From a checkpoint of a small CTC audio transcriber.
Model: 5.17M parameters, log mel input, arch tdnn, norm batchnorm, activation silu.
Training: soap at rate 0.0034, batches of 64.
Data: trained on read English sentences (LibriTTS-R), 40.6 epochs.
Rows from block 4 of a small CTC audio transcriber, named by matrix and row number. Each number is 50 + 15 x the weight over its row's rms, rounded and kept within 0 to 99. All counts start at 0.
After each channel's rows are labels from the 100 clips, of 14976, where the channel reaches its highest value: "strongest on" is what is common among them. Only what is clearly more common there than usual is listed. The data: read English sentences (LibriTTS-R). In brackets: how many of the 100.
# conv: width-3 conv, dilation 3 (model.blocks.4.conv.weight, 320x320x3, each kernel summed), inputs 256-319

conv.7:52 51 43 28 38 42 55 30 65 43 19 56 36 57 43 55 35 71 59 35 60 59 37 23 63 74 10 69 67 91 43 66 29 45 34 49 66 71 53 74 41 43 68 50 56 35 69 63 31 50 60 59 69 47 66 49 65 44 21 29 41 55 27 38
strongest on: the word "with" (25)

conv.296:50 25 46 52 17 44 40 47 38 56 59 56 52 42 60 26 43 39 29 59 63 62 46 49 59 66 63 44 25 48 46 55 47 51 58 38 45 45 44 31 64 35 77 50 60 19 33 40 59 63 29 55 62 41 68 61 47 35 61 45 45 37 11 27
strongest on: the word "the" (78)

conv.200:24 44 61 45 47 74 25 42 45 57 48 58 47 42 18 47 39 55 56 51 45 54 55 49 63 62 55 36 51 45 59 65 36 55 59 50 46 43 49 59 45 40 41 36 57 62 43 57 42 17 54 12 08 55 68 58 53 63 21 53 49 45 36 21
strongest on: the word "had" (30); the word "been" (28)

conv.33:32 55 78 46 69 48 41 27 49 56 59 84 68 52 22 40 57 36 47 61 39 46 46 49 33 71 32 53 55 34 27 56 21 50 65 47 42 49 85 62 23 29 51 62 41 45 97 34 25 51 25 35 38 54 62 31 21 38 26 59 61 41 39 22
strongest on: the word "with" (30)

conv.141:34 58 73 57 31 66 62 46 64 46 46 44 46 55 53 58 46 32 42 42 40 36 66 45 35 21 28 37 46 23 44 78 65 67 42 56 38 75 43 36 72 40 48 60 29 55 54 52 40 57 44 42 75 85 46 47 39 51 40 36 69 38 54 34
strongest on: voice: male (76); the word "as" (26)

conv.224:56 34 41 40 13 46 26 61 49 45 80 49 71 20 35 34 70 38 30 74 40 56 70 45 49 34 37 51 53 16 49 67 52 67 62 60 44 45 33 42 56 40 32 11 54 54 28 41 53 37 36 48 55 42 63 38 36 70 36 32 41 24 57 60
strongest on: the word "said" (40)

conv.314:47 48 23 77 50 53 53 56 32 65 48 69 79 52 67 53 62 66 41 45 39 40 29 58 44 22 49 50 45 52 30 39 59 53 44 51 46 27 48 46 44 45 66 47 26 28 99 39 63 39 77 40 73 34 29 46 37 64 68 69 51 48 53 50
strongest on: the word "his" (26)

conv.203:34 50 75 54 45 26 45 41 22 41 66 16 40 18 60 77 31 19 33 48 62 67 66 51 78 70 57 52 64 88 39 56 32 24 41 50 19 69 49 61 46 36 74 44 37 50 52 42 31 45 70 40 40 10 54 81 40 33 48 30 61 61 36 22
strongest on: voice: female (89)

conv.26:50 66 39 19 44 71 37 31 58 35 28 38 69 41 44 19 59 52 42 31 37 33 28 44 50 34 26 51 66 33 42 53 59 65 50 20 45 57 49 47 50 47 20 35 76 44 34 55 52 28 69 56 65 30 55 65 83 48 07 73 45 30 49 39
strongest on: the word "you" (53)

conv.178:72 56 57 53 40 70 33 41 48 45 34 69 36 28 51 44 25 40 72 21 55 71 66 28 46 95 39 19 34 60 56 38 69 64 63 51 62 47 49 58 30 54 49 43 44 57 52 56 41 59 52 56 53 69 23 23 43 29 63 48 53 65 66 49
strongest on: the word "you" (35)

conv.49:76 57 37 69 70 35 41 41 40 45 65 35 53 41 35 57 73 44 48 46 34 34 33 41 38 63 47 40 40 55 44 41 34 26 58 32 44 71 49 56 52 56 47 31 71 35 33 49 48 00 49 66 29 23 69 65 84 50 35 43 56 48 59 33
strongest on: the word "he" (43)

conv.248:53 44 63 52 37 34 72 49 73 47 38 33 34 42 52 80 27 43 57 54 29 58 21 54 55 92 56 49 35 68 43 19 83 69 19 59 51 68 73 58 33 59 14 32 46 62 38 19 71 50 19 76 54 58 39 53 87 48 49 48 66 57 81 55
strongest on: the word "was" (40)

conv.167:40 39 51 54 35 48 39 18 44 40 35 30 82 73 35 38 71 40 56 54 43 58 41 48 63 50 59 56 36 48 39 47 28 36 53 52 68 35 24 53 41 49 34 56 70 47 56 36 35 56 35 50 41 67 56 66 56 39 54 40 39 58 46 58
strongest on: voice: female (79); the word "i" (42)

conv.226:57 26 38 39 60 36 62 58 57 64 50 57 48 56 69 35 35 48 46 45 22 57 67 43 30 49 34 72 34 52 37 41 45 32 32 58 24 49 26 25 29 40 65 50 41 35 57 28 41 37 39 49 52 90 40 45 58 57 67 33 47 48 65 59
strongest on: the word "that" (30)

conv.43:57 36 47 53 57 32 68 53 17 64 70 71 33 39 53 44 54 54 47 39 59 56 49 73 45 62 25 52 48 55 56 62 30 52 60 72 65 31 71 35 65 37 30 54 55 68 49 62 37 46 68 55 27 38 44 09 58 31 52 65 67 62 27 18
strongest on: the word "for" (28)

conv.108:70 64 60 60 36 85 68 21 62 61 41 71 59 68 26 37 78 36 36 58 33 48 53 54 52 35 35 52 43 54 48 54 50 47 86 55 45 51 48 57 39 49 38 50 44 40 22 12 51 49 13 67 44 38 68 67 80 53 53 59 66 58 21 44
strongest on: the word "and" (67)

conv.179:73 73 44 30 77 60 34 36 28 58 42 33 72 79 25 46 29 48 72 65 50 55 77 60 98 88 37 46 87 61 60 75 34 60 56 85 58 72 58 40 53 58 86 50 58 73 41 65 56 39 57 71 46 41 49 42 69 32 34 36 50 46 62 45
strongest on: the word "his" (27)

conv.263:38 69 57 41 41 62 32 62 24 48 42 74 46 47 34 31 50 56 60 49 41 44 47 69 46 57 68 58 45 67 43 30 49 62 69 52 58 52 45 61 65 56 60 34 55 63 63 68 38 37 56 41 34 50 55 44 63 63 36 59 66 14 42 53
strongest on: voice: male (80)

conv.88:53 33 35 42 28 52 40 37 78 44 76 66 50 66 60 60 67 38 67 58 44 37 58 48 63 52 46 52 17 28 38 41 43 49 28 13 28 42 43 57 60 40 38 26 55 45 84 41 55 69 87 52 77 46 40 38 30 44 62 51 64 53 56 57
strongest on: the word "was" (80)

conv.209:64 74 61 35 51 45 30 22 43 63 30 73 90 50 66 20 38 38 37 43 73 66 56 45 66 59 37 31 49 99 48 36 33 70 57 45 62 51 55 61 67 56 56 89 53 50 40 64 37 62 57 74 88 62 47 48 37 71 45 39 32 27 53 40
strongest on: the word "they" (25)

conv.306:50 44 49 28 73 56 59 30 58 53 30 64 66 31 56 62 80 44 43 36 68 43 52 45 36 21 53 76 42 61 54 26 63 48 69 40 15 33 61 19 45 46 62 76 44 57 61 46 63 35 72 29 67 25 58 76 35 66 66 42 69 33 50 66
strongest on: voice: male (76)

conv.131:23 56 23 45 56 37 64 56 75 32 61 28 40 13 55 78 77 50 34 68 48 32 48 66 51 40 58 39 35 39 59 34 48 35 55 47 36 69 32 70 23 31 46 62 45 42 25 22 50 43 60 36 63 51 45 46 49 34 61 52 64 38 49 57
strongest on: the word "not" (34)

conv.275:55 66 61 44 58 43 33 51 61 44 44 51 36 73 41 39 60 35 43 77 22 54 36 25 50 44 74 35 56 71 23 36 42 32 41 24 15 56 46 30 60 47 43 28 50 63 44 37 52 38 45 50 59 51 31 66 70 36 31 25 54 50 68 52
strongest on: the word "he" (54); the word "his" (29)

conv.4:40 37 43 39 40 48 56 35 31 68 66 40 36 27 55 42 41 60 45 69 34 43 55 53 61 49 65 67 47 28 58 68 63 33 75 45 45 88 47 67 78 62 23 65 43 92 60 40 54 50 35 51 64 59 42 69 24 55 61 64 52 44 58 66
strongest on: the word "you" (48)

conv.292:66 30 37 25 15 50 38 66 74 22 29 48 29 72 68 63 67 45 36 49 37 60 60 56 26 50 38 37 22 47 44 59 71 42 40 36 38 53 23 53 37 50 17 77 37 54 57 27 44 66 32 55 44 53 28 67 55 48 57 60 59 21 46 44
strongest on: the word "he" (37); the word "we" (26)

conv.217:34 36 58 42 74 71 38 59 42 23 26 37 74 63 46 45 61 38 48 28 63 70 52 31 57 52 38 48 49 41 41 82 34 49 64 50 50 52 39 66 79 51 51 69 30 73 28 69 44 51 69 39 49 28 48 54 55 71 44 43 63 48 43 55
strongest on: the word "he" (48); the word "was" (43)

conv.206:34 44 79 47 21 63 44 50 66 70 37 55 38 47 56 58 42 38 27 61 19 49 54 57 75 54 56 66 45 72 52 50 68 52 42 60 52 93 47 64 61 38 57 23 43 43 68 51 64 66 22 66 19 75 30 38 53 48 54 45 26 36 62 63
strongest on: the word "the" (85)

conv.107:54 53 51 50 60 31 82 42 61 52 37 49 32 63 33 41 72 65 49 59 24 61 53 33 44 60 82 27 62 43 45 75 50 63 42 81 50 18 21 39 30 67 22 36 54 41 15 33 37 40 31 61 44 23 36 29 42 41 47 70 51 55 37 60
strongest on: the word "he" (45); the word "his" (34)

conv.317:50 45 50 58 39 09 44 51 63 33 29 38 66 35 51 16 55 62 36 46 54 41 34 56 67 72 51 46 50 60 60 54 23 38 60 37 52 72 31 51 47 32 25 67 65 44 28 32 43 69 52 55 42 51 56 54 59 32 74 47 58 38 26 64
strongest on: the word "with" (39)

conv.16:54 77 34 48 70 35 36 55 57 24 55 53 51 63 67 40 76 49 76 24 60 54 44 66 60 41 52 41 35 14 49 35 54 40 42 37 35 54 28 38 54 60 50 64 34 62 57 61 28 41 58 65 81 53 39 47 51 60 19 45 42 41 51 64
strongest on: the word "was" (75)

conv.194:36 62 37 59 63 45 45 34 52 50 42 22 30 60 68 30 15 42 45 62 40 61 28 50 74 77 65 23 40 70 47 43 60 50 55 68 39 86 14 59 23 58 14 65 34 55 17 18 52 52 53 53 66 51 54 61 35 36 38 54 46 27 42 44
strongest on: the word "his" (28)

conv.139:64 06 46 60 56 54 56 26 30 50 72 69 57 49 01 66 57 39 59 47 31 62 65 45 58 53 33 31 29 35 33 65 20 27 56 35 47 47 69 25 69 45 64 45 46 48 41 70 70 49 43 39 48 55 41 55 45 37 44 27 71 56 44 36
strongest on: voice: female (79)

conv.173:58 61 46 34 45 61 55 59 36 33 36 34 59 42 56 51 71 53 31 49 60 65 59 54 70 40 49 56 58 53 40 59 52 50 61 29 57 74 21 41 60 50 43 61 51 44 43 40 53 36 51 44 21 41 38 48 47 47 53 40 34 65 72 50
strongest on: voice: male (73)

conv.65:39 42 53 34 24 24 65 62 50 45 48 46 62 39 30 58 65 30 49 65 64 57 50 39 42 67 68 50 28 50 24 68 39 21 70 31 56 21 70 32 43 36 53 58 25 33 55 39 44 41 48 33 61 76 55 37 32 34 31 42 61 33 53 35
strongest on: the word "for" (26)

conv.8:53 62 69 49 64 82 68 54 52 50 46 52 43 68 59 65 51 78 34 46 53 69 39 31 68 37 40 70 55 50 58 59 56 28 31 62 49 33 58 42 75 47 63 44 57 51 37 76 70 58 40 51 52 36 35 73 38 56 61 64 50 14 40 56
strongest on: the word "not" (27)

conv.56:48 40 52 45 43 39 46 59 44 29 60 48 71 61 49 13 63 39 76 46 49 34 19 42 35 24 54 38 37 38 45 55 37 44 53 39 50 32 26 68 56 64 63 30 53 39 79 50 46 49 45 40 16 42 21 67 57 64 73 40 34 42 66 31
strongest on: voice: female (83)

conv.183:47 55 21 53 30 64 77 45 67 26 41 22 92 35 52 55 50 39 48 41 29 18 29 28 26 28 43 55 46 38 46 53 50 45 54 23 50 56 16 61 57 53 35 36 56 40 63 55 40 70 61 70 74 49 37 51 58 38 70 80 63 63 53 69
strongest on: the word "we" (27)

conv.293:44 14 31 20 70 48 68 57 70 55 64 54 41 31 67 67 37 25 59 30 55 55 40 59 43 47 30 61 48 46 53 57 68 32 71 56 32 40 60 47 46 45 60 38 42 38 49 17 51 48 55 29 49 37 36 25 77 44 34 84 38 46 27 53
strongest on: the word "was" (48)

conv.231:48 51 75 51 34 61 41 52 57 69 26 23 24 42 60 47 45 31 51 72 52 51 63 50 77 49 54 52 41 46 49 72 68 56 20 51 63 65 33 72 20 44 26 55 47 43 59 24 65 54 25 49 31 70 49 60 52 57 59 41 28 55 59 44
strongest on: the word "the" (77)

conv.68:73 34 34 35 57 51 77 25 40 46 76 51 93 24 45 64 70 60 39 36 39 41 44 69 42 46 36 35 44 52 60 52 48 67 69 26 51 48 39 65 70 66 47 49 72 71 42 67 54 35 84 58 55 24 67 57 59 60 43 56 55 32 62 58
strongest on: the word "you" (55)

conv.74:39 34 54 29 72 34 61 21 52 47 34 57 46 57 39 39 34 52 33 52 63 38 64 76 58 53 57 51 45 34 45 80 51 28 47 90 42 59 74 28 37 35 67 48 60 83 59 61 70 57 47 43 63 38 54 60 44 63 61 49 14 49 29 50
strongest on: the word "to" (62); the word "be" (42)

conv.137:71 35 34 42 36 54 49 71 45 56 68 75 51 72 51 54 35 66 42 33 69 40 54 63 68 43 46 33 52 43 43 06 62 28 42 53 38 66 77 45 55 39 60 60 54 49 67 62 46 50 34 68 14 31 38 59 56 55 30 43 79 45 23 40
strongest on: the word "is" (29)

conv.77:70 34 37 44 52 32 67 59 56 38 54 56 69 19 61 51 56 37 59 56 51 51 64 74 48 37 66 38 27 50 54 35 63 72 33 66 38 71 53 55 57 48 18 74 53 82 59 50 27 46 55 55 47 78 53 23 44 28 46 86 69 55 45 47
strongest on: the word "of" (54)

conv.266:54 29 80 67 50 49 49 59 67 70 39 40 57 39 64 74 54 74 61 40 74 29 66 51 58 26 54 59 48 36 49 27 58 54 58 64 36 69 42 48 51 56 34 41 39 62 68 53 65 39 56 68 41 85 58 55 51 32 47 70 37 48 59 81
strongest on: voice: female (79); the word "with" (60)

conv.240:24 24 35 32 16 28 50 50 58 45 77 68 48 39 32 62 52 39 18 55 50 58 72 55 40 66 58 41 34 62 46 53 41 33 60 30 49 59 35 60 37 47 59 58 14 32 66 32 33 31 55 74 48 61 45 65 39 14 23 77 74 19 24 29
strongest on: the word "not" (48); the word "was" (35)

conv.145:70 50 63 60 24 70 54 25 42 42 70 57 38 61 37 67 32 42 37 57 38 58 83 62 83 42 54 51 49 52 40 59 49 62 62 56 40 63 42 69 40 60 46 52 67 63 62 33 62 44 32 75 33 29 62 71 61 44 26 40 57 28 49 64
strongest on: the word "you" (36)

conv.109:44 47 63 57 56 20 37 54 44 51 67 57 76 38 37 66 55 19 63 55 75 49 68 52 65 85 39 71 85 64 41 70 46 44 46 75 39 66 37 59 41 33 75 71 41 57 64 51 51 33 56 62 26 53 53 47 61 30 30 50 41 28 32 57
strongest on: the word "have" (26)

conv.14:54 28 66 27 37 50 69 45 51 65 36 27 63 38 38 60 36 36 55 68 39 63 73 76 53 41 64 52 55 47 50 55 69 68 63 63 20 78 25 51 66 39 50 18 61 60 59 37 40 55 47 52 53 55 27 39 35 51 38 42 49 49 65 76
strongest on: the word "not" (33)

conv.300:56 64 58 49 64 48 56 59 62 65 30 71 46 43 73 43 54 42 44 62 39 50 25 49 78 50 26 31 58 52 26 57 54 24 32 45 61 74 74 45 44 47 61 72 54 53 47 46 65 52 31 60 56 27 55 40 65 64 41 33 69 32 58 34
strongest on: voice: male (76)

conv.162:68 37 38 41 31 51 48 41 30 46 47 16 68 24 62 63 42 60 47 43 31 59 45 34 36 50 54 51 24 45 56 41 62 47 54 20 53 28 67 57 83 30 55 42 56 63 64 63 49 76 77 56 59 47 34 37 65 40 60 80 94 46 38 33
strongest on: the word "was" (53)

conv.254:30 72 40 49 55 33 38 31 40 29 46 51 61 54 36 55 56 56 48 68 42 59 40 30 04 50 63 33 53 46 66 61 34 47 35 28 43 32 48 48 43 49 55 39 40 42 55 50 73 39 53 56 52 38 51 35 45 65 55 19 66 43 47 43
strongest on: the word "his" (27)

conv.90:39 52 26 78 36 58 67 34 65 38 33 42 46 17 60 56 57 48 43 40 48 32 57 45 47 76 33 43 48 65 34 39 65 43 51 58 56 53 36 40 42 27 32 59 44 52 60 41 36 36 25 32 51 71 85 46 31 33 55 48 42 41 33 46
strongest on: the word "he" (48)

conv.312:38 52 51 33 46 63 28 32 72 33 18 26 55 65 32 56 66 50 54 67 34 46 67 43 46 44 40 51 49 45 42 14 42 54 46 55 57 46 26 46 58 34 55 23 49 54 48 60 51 28 60 51 32 75 39 56 30 38 61 27 40 36 75 63
strongest on: the word "was" (41)