From a checkpoint of a small CTC audio transcriber: log mel input, batches of 64.
Rows from block 2 of a small CTC audio transcriber, named by matrix and row number. Each number is 128 + 24 x the weight over its row's rms, rounded and kept within 0 to 255. All counts start at 0.
Before each channel's rows are labels from the 100 clips, of 14976, where the channel reaches its highest value: "strongest on" is what is common among them. Only what is clearly more common there than usual is listed. The data: read English sentences (LibriTTS-R).
# conv: width-3 conv, dilation 2 (model.blocks.2.conv.weight, 320x320x3, each kernel summed), inputs 0-319

strongest on: the word "for"
conv.129 [145 193 106 143 141 137 170 156 158 167 128 116 145 154 132 147 146 137 151 126  84 120 151  81 103 120 117 133 144 123 176 135 134  98 127 116 167 161 118 118 142 128 126  97 122  91 141 100 176 101 124  91 135 112 115 105 109 124 150 133 151 151 141 114 124 145 105 152 105 216 128 113 137 139 131 129 140 132 114 140 137 114 146  76 126 147 119 124 155 166 181 119 108 111 108 134 141 161 122  89 156 101 144 111 158 110 136 136 159 160  86 153 169 121 111 137 152  85 131  99 107 133 152  98 154  94 120 142 155 149  95 133 118 179 160 152 102 168 114 119 116 164 146 110 191 127 107 127 111 142 106 125 132 144 136 197 123 132 131  89 120 151 128 126 121 148 143 121 161 101 130 162 122 156 129 164 172 128  96 153 139 158 162 137 116 124 177 149 122 108 160 134 134 118  99 102 150  83  80 128 152 143 172 164 152 141 151 165 107 142 129 155 172 108 118 135 147 132 182 122 135 116 127 135 135 126 117  96 163 116  88 103 125 125 142 136  76 131 116 126 147 109 162 131 102 132 107 115 128 139 128 111 128 166  66 154 136 119 126  98 160 138 141 115 116 166 139 122 117 119 150 112  71 110 124 114 140 132 128  83 177 125  87 145 128 125 108 135 101 114 136 162 150 129 142 141 197 123 119 102 142 120 150 134 106 142 131 120 121 135 135 128 148 139  98 132 139 124 126 167]

strongest on: the word "of"
conv.317 [119 133 152 127 150 113  88 117 151 151  86  92  92 130 104  96 173 146 115 122 149 146 133 100 124 151 155 115 151 108 119 143 147 130 137 116 103 136 137  91 121 116 136 106 123 105 158 133 128 137 134 190 131 109 150 141 131 124  82 158 114  99 128 120  97 116 136 130 105 168 167 118 122 128 106 140 135 150 122 116 127 124 139 130 139 156 112 159 144  97 117 109 126 123  93 140 141 133 106  79  66 172 141 104  96 132 127  78 122 128 170 137 124 131 126 136 127  90  90  86  99  96 149 126 114 105  92 133 117 131 137 188 137 110 153 168 147 143 183 111 122 141 125 132  88 131 114 111  85 139 136  94  91 128  98 153 127 106 107 162 147 152  82 132 173 124 116 137 131 110 159 128 144 117 152  96 117 100 151 119 125 184 149 139  82 129 133 128 114 128 141  88 137 140 114  99 107 145 184 137 149 137 124 139 140 128 153 141 112  94 132 141 156 147 121 136  90  91 115 118 161  86 145 101 105 148 100 116 138 101 121  96 116 168  90 135 156  84 135  74 118 110 131 160 107  96 113 119 111  55  67  95 134 137 126 134 113 112 100  85 144 104 137 100 115 122 147 107 108 109 132 111 143 131 158 101 114 143 143 158 128  86 103 162 145  98 161 116 160  79 155 128 121 133 124 139  99 103  72 115 117 161 155 106 127 137 117 109 121 122 125 108  91 138 123  68 109 125 111 162]

strongest on: voice: female
conv.191 [124 100 134 150 105 103 143  76 160  82 134 148  86 115 179 175 104 118 137  98 129 136 151 141 115 125  82 102 126  99  93 136  54 136 116 128 115 123  96 139 152 115 136 102 127 111 151 146 126 128 122 122 145 100 174 135 114 122 143 173 112 177 122 122 130 138 121 133 103 159 165 104  97 145 151  93 155 158 106 132 141 146  79 127 106 119 145  10  49 162 113 141 121  96 146 148 139 120 113 141  99 108 133 113 138 120 109 143 145  74 113 159 139 120 141 123 153 156 124 118 126 113 111 107 128 173 151 136 148 117 128 102 115 139 135 116 120 142 141 124 115 136 165 146 145  42 150 122 127 104  90 112  80 127 120 145 121 135 116 118 115  91 149 138 169  76 138 143 118 143 137 122  88 115 136 130 125 154 120 131 121 176 158 170 129 108 115 132  76 133 157  93 142 141 114 124 141 124 160 144 149 147  86 114 114 122  93 127 129  95 126 103 130 138 119 125 154  79 120 124 139 106 157  73  89 161 117 128 164 123 100 133  91 106 176 163 121 146 162 117 101 120 136 124 103 118 160 141 129  90 128 137 118 122  92 135 111 127 130 120 115 132 121 123  96 129 104 129 124 104  86 139 119 107 138 105 134 124 110 106 136 156 133 170 149 153 101 109 106  99 114 144 132 137 130 114 150 123 152 114 140  83 138 123 118 141 117 133 128 140 112 108 125 146 130  94  89 102 141  99]

strongest on: the word "for"
conv.20 [138 153  65 151 115 117 132 139 139 170 109 106 171 157 158 143 146 124 103 115 141 141  92 107 105 126  91 111 127  94 159 137 135 111 118  87 130 131 122 113 107 144 130 109 123 106 110 136 155 164 101 154 151 125 127 144  91 125 162 167 165  98 108 120 118 130 159 171 129 101 128 112  86 117 117 128 155 108  84  94 116 115 138 116 152  92 104 126 115 145 136 168 153 135 112 112 143 131 114 140 141 139 161 135 148 126 123 149 117 131 119 141 157 124 125 139 113 118 146 105 116 141 133 113 118 102 130 113 123 110 148 115 104 118 162 120 132 141 166 150 122 140 134 123 146  97  91 132 113  59 108 150  79 129 120 150  93 128 119 126  93 105 121 128 110 149 114 121  55 114 159 140 162 148 150 161  93 109 148 100 133 105 159  98 137 148 122 174 133 124 106 108 124 143  97 102 153 163 122  88 154  93 142 175 138 127 113 112 120 144  82 126 129 158  93 122 144 130 118 193 156 110 152 106 163 123 118 124 158  96 107 156 136 174 122 110 108  92  72 129 151 116 138 148 109 115  94 144  97  83  88  85  96 160 106 175 129 152 123 108 176 132 112 104  78 107 159 129 127 118 155 107 133 132 139 137 131 109 135 124 153  70 122 153 119 167 128 158 110 131 101 131 164 141  89 162 105 165 147 111  87 153  67 124 103 154 133 105 111 109 112 103 137 156  91 135 155 119 121 160]

strongest on: the word "of"
conv.202 [157 153  99  96 110 137 150 145 113 130  83 106 145  57 145  89 135 106 105 131 117 124 133 124 148 152 137 113 144 164 104  78 111 172 120  99  55 129 139 127 142 138 106 133 139 109 151 146 130 125 151 115 166 146 114 112 159 145 105 159 137  89 107 124 150 123 172 165  86 157 175 119 150 143  94 100 152 107 123 124 133 140 119  89 110 145 113 137 163  92 112 122 160 157 139 134 181  87 157 133 138 124  87 155 145 127 106 126 117 137  93 116 131  97  95 151 113 135 136 122 151 158 100 118  96  89 136 113 115 128 142 181 149 114 143 112 141  85 151 114 146 149 140 128 140 136 126 126 138 133 148  94  98 135 153 158 102 115  87 135 117 109 176  96 138 119  82 122 143 115 156  99 153 157  95  93 130 103 160  71 131 130 172 103 111 141 118  99 159 147 104 146 139 138 162 117 127 162 115 113 112 136  71 198  87 144 180 132 118  97 109 146 118 129 147 153 107 130  95 133 151 148 130 100 102 156 122 121 103 122 105 127 138 119 119 110 163 159 105 118 131 134 124 152 125 146 145 144 109 137 127 107 137  56 119  86 136 116 157 123 146 126 123 134 118 129 151 129 151 132  64 111 129 129 160 114 148 132 145 119 111 102 136 200 143 108 140 129 137 156 149  72  97 142 161 118 128 109 101 142 113 141 154 159 144 131 125 125 155 137 129 100 130 115 129 130  99 145 140 108]

strongest on: the word "was"
conv.34 [116 126  73 122 139 135 149 158 119 100  72 153 156 127  79 132 119  98 131 134 154 106 136  96 100 135 133 102 122 145 150 129 115 137 124 130 106 158 106 119 172 150 146 154 145 133  80 123  94 149 137 145 105 127 115 169 141 113  80  83 101 132 110 138 151  61 139 130 141 144 121  97 131 150 126 145 146 116 145 138 108 151 138  93 132 122 111 153 130 112 161 127 147 118 117 125 114 104 104 135 132 115 114 142 107 172 118 109 146 119 138  97  78 133  86 127 103  79 143 128 106 157 122 120 142 116 142 157 152 114 151 104 142 112 108  93 132 140 144 148 140 142  93 160 153 162 108 136  63 131 125 109 159 142 190 102 102 118 172  86 147  82  97 141 134  97 113 152 140 107 132 162 146 171 126 132 171 101 130 138 139 133 133 109  85  96 127 106 120 135 123 108  92 116  81 129 145 126 121 137  84 113 112  99 134 159 135 152 112 114 126 109 139 133 118 140 147 128 136 126 100 146 127 103 108 175 125 114  46 120 144 148 131 156 134 164 138 148 101 112 154  93 100 112 109 125 157 138 112 162 136  92 147 166 149 108  54  97 139 106 110 138 107 107 177 127 117 157  97 123 137 132 137 108 133 161  88 136 111 121 120  98 164 155 137 130  97 107 154 107 131 108  95 135  46 136 131  80 108 133 147 127 116 132  98 144  98 113 127 155 124 118 157 125 106 178 130 113 125 100]

strongest on: voice: female
conv.274 [145 153 108 129 136 167 125 133 124 145 126 135 146 132 145 114  95 128  98 134 133 117 129 137 106  95 122 137 117 132  83 122 129 157 119 143 152  96 145 102 133 139  95 121 150 147 116  73 141  82 119  93 144 105  97 104 113 184 133 147 129  98 120 119 122 128 123 154 135  79 147 113 114 140  99 108 112 147 117 140 121 129 104 106 112 123 141 121 124 102 102 143 122 124 127 130 124 115  92  68 107 144 120 141 112 129  89  99  87 148  74 135 159 149 122 126 173 139 132  66 140 126 124 119 101 138 157 150 125 138 127 131 136 128 153 116  72 110  66 118  95 160 102  81 129  80 179 135 136 149 118 102  64 134 108 111 103 150 139 110 144 120 135 122 125 122 150 119 147 148 137 113 150  84 102 117 109 113 159 127 125 105 159 102 125 173 115 116 118 133  98 156 145  86  78 125 137 138  87 123 155 147 173 141 135 113 140 148 133 126  88 108  92 128 102 119 114 142 123 123 141 110 125 167 109  98 123  91 156 140 155 135 128  86  95 101  99 136 134 148  54 118 158 156 146 153 141  73 103 109 121 123 137 168 111 119 154 116 115 121 100 120 118 126 115 170 117 110 124 144 132 135 107 132 113  50  88 109 165 125 127 114 100 123  93 108 133 155 121 134 109 167 124 150 105 105 135 147 103 162  99  87 100 127 176 130 130 125  80 115 110  79 132  96 125 114  91  88 102  87]

strongest on: the word "was"
conv.313 [139 123 127 133 114 129  85 155 135 175 104  91 100 123 166 153 167 123 138 131 131  94 179  87 117 145 113 155 169 107 166 145 122 102 128 103 123 161 131 116 162 137 121 173 138 139  82 126 109 156 111 142 163 151 123 101 146 119 104 126 137 135 123 159 125 132 143 111 154 119 108 152 111 116 125 137 143 170 142 121 106  82 141 135 162 167 170  86 104 140 134 125 150 150 140 127 127 171 114  55 139 139 134 159 132 138  84 143 112 139 121 125 101 131 145  94 126 138 111 103 153 126 167 112 155 154 117 145 157 127 138 130 106 154 154  86 136 104 100 125 173 102  86 122 163 171 146  91 113  95 141 119 158 113 118 190 122 163 166 147 129 140 138 161 149 118 132 120 125  97 143 124 152 150 174 107 107  74 115 134 131 149 133 135 115 126 136  83 168 143 145  72 118  98 124 129 129  99 158 153 164 123 129  71 167 134 128 140 130 136 114 114 120 114 127 111  90 112 169 117 147 168 170 133 136 114 111 118 122 124 124 156 144  99  45 130 184 127 124 135 137 161 104 107 129 129 147 110 101 134 128 117 129 109 114 141  97 158 133 162 123 152 113 123 139 116 155  99 106 125  94 106 115 101 101 139  85 108 113 131 145 123 116  98 117 130 130  88 177 105 172 101 141 147  98 162 109 110 141 129 141 131 117 119 121  95  62 142 152 169 137 147 110 117 108 131 113 117 110 140]

strongest on: the word "was"
conv.225 [129 120 109 103 112 126 152 158  79  84 139 119  73 123 113 123 149 143 139 114 136  91 102 141 108 126 131 152 119 147 111 138 151  96 128 144 109 142 103 142 108 139 113 128 116 141 122 114 108  83 114 162 104 102 176 112 110 110 138  97 101 144 136 107  95 116 142 146 135 118 164 121 164 123 143  81  69 164 122 120  85  98 187 104 121 115  94 156 129 144 127 105 122 130 148 131 155 100 115  92  61 116 121 109 132 133 110  87 156 152  75 139  93 138 163 120 129 145 113 112  67  98 150 123 131 125  87  96 133 124 119  87 110  87  72 102 130  93 118 126 129 143 156  71 181 163 127 117 123 157 141 119  94 127 104 115 129  98 149 112  86 128 110  76 121  96 114 139 157 107 133 126 100 113  98  92 122 139  87  92 116 130 111 128 126  72 110 107 137 134  85 115 130 148 131 157 138 129 137 134  67 106 121 107 124 127  89 104 103  96 133 129 106 145 108 156 121 164  72 115 112 114  89 161 123 115 125 140 104 115 145 121  60 125 150 125 129 108 110 117 140 115 147 123 132  91 158 108 140 112 156  97 125 148 131  83 120  99  98 113 124 104 159  99 143  81 120 139 120 147 164 109 107 102 133 137 108 114 122  98 146 122  94 143 106 132 100 103 125 109 123 125  88 151 128 129 120 110 154 131 121  93 136 133 151 145 111 103 139 149 109 166 101  86 141 102 135 141 131 146]

strongest on: voice: female
conv.296 [120 165 145 129 147 107 120 141 144 182  99 111 105 127 124 121 133 126 145 111 122 115 104  87 115 142 146 170 118 134 140 177 107 121 100 121 137  93 125 144 119 111 126  85 107 110  91 111 177 147 124  92 112 139 126 142 162 102 130 108 151 135 190 105 136 166 128 150 142 137 121 179 115 108 121  56  80 152 106  96 147 141 131 145 120 151 145 151 131 109 160 138 131 112 132  92 150 140 129 139 174 128 130 126 150 130 117 127 150 112  64 159 141 110 149 115 164 111 121 153 102 106 147 141 142  83  80 145 130 119 120 124 123 126 142 134 122 145 117 122 133 133 108 104 113 171 114 105 107 120  74 110 147 121  90 160 140 107 132 126 131 130 129 154  86 136 168 106 119  98 119 119 138 136 132 183 139 152 117 169 141 110 139  98 137 158 123 135 122 120 160 138 139 123 124  92 167 125 121 128 116 136 139 151 134 109 116 115 114 137 146 134 122  87  99  76 153 160 144 107  91 128 110 150 126 129 128 132 152 138 128 104 165 131 116 108  91 158 121 150 128  92 125 184  88 130  74 135 132 179 162 138 119 143 153 130 113 195 144 112 158 128 150 151 100 142  76 131 139  93 154 147 131 129 158 151 197 129 132 121 136 130 131 137 140 109 138 165  78 142 148 165 186 154  75 159 164 139 116  91 135 118 114 113 109  90 173 140 143 122 115 102 157 165 111 104 165 133 134 149]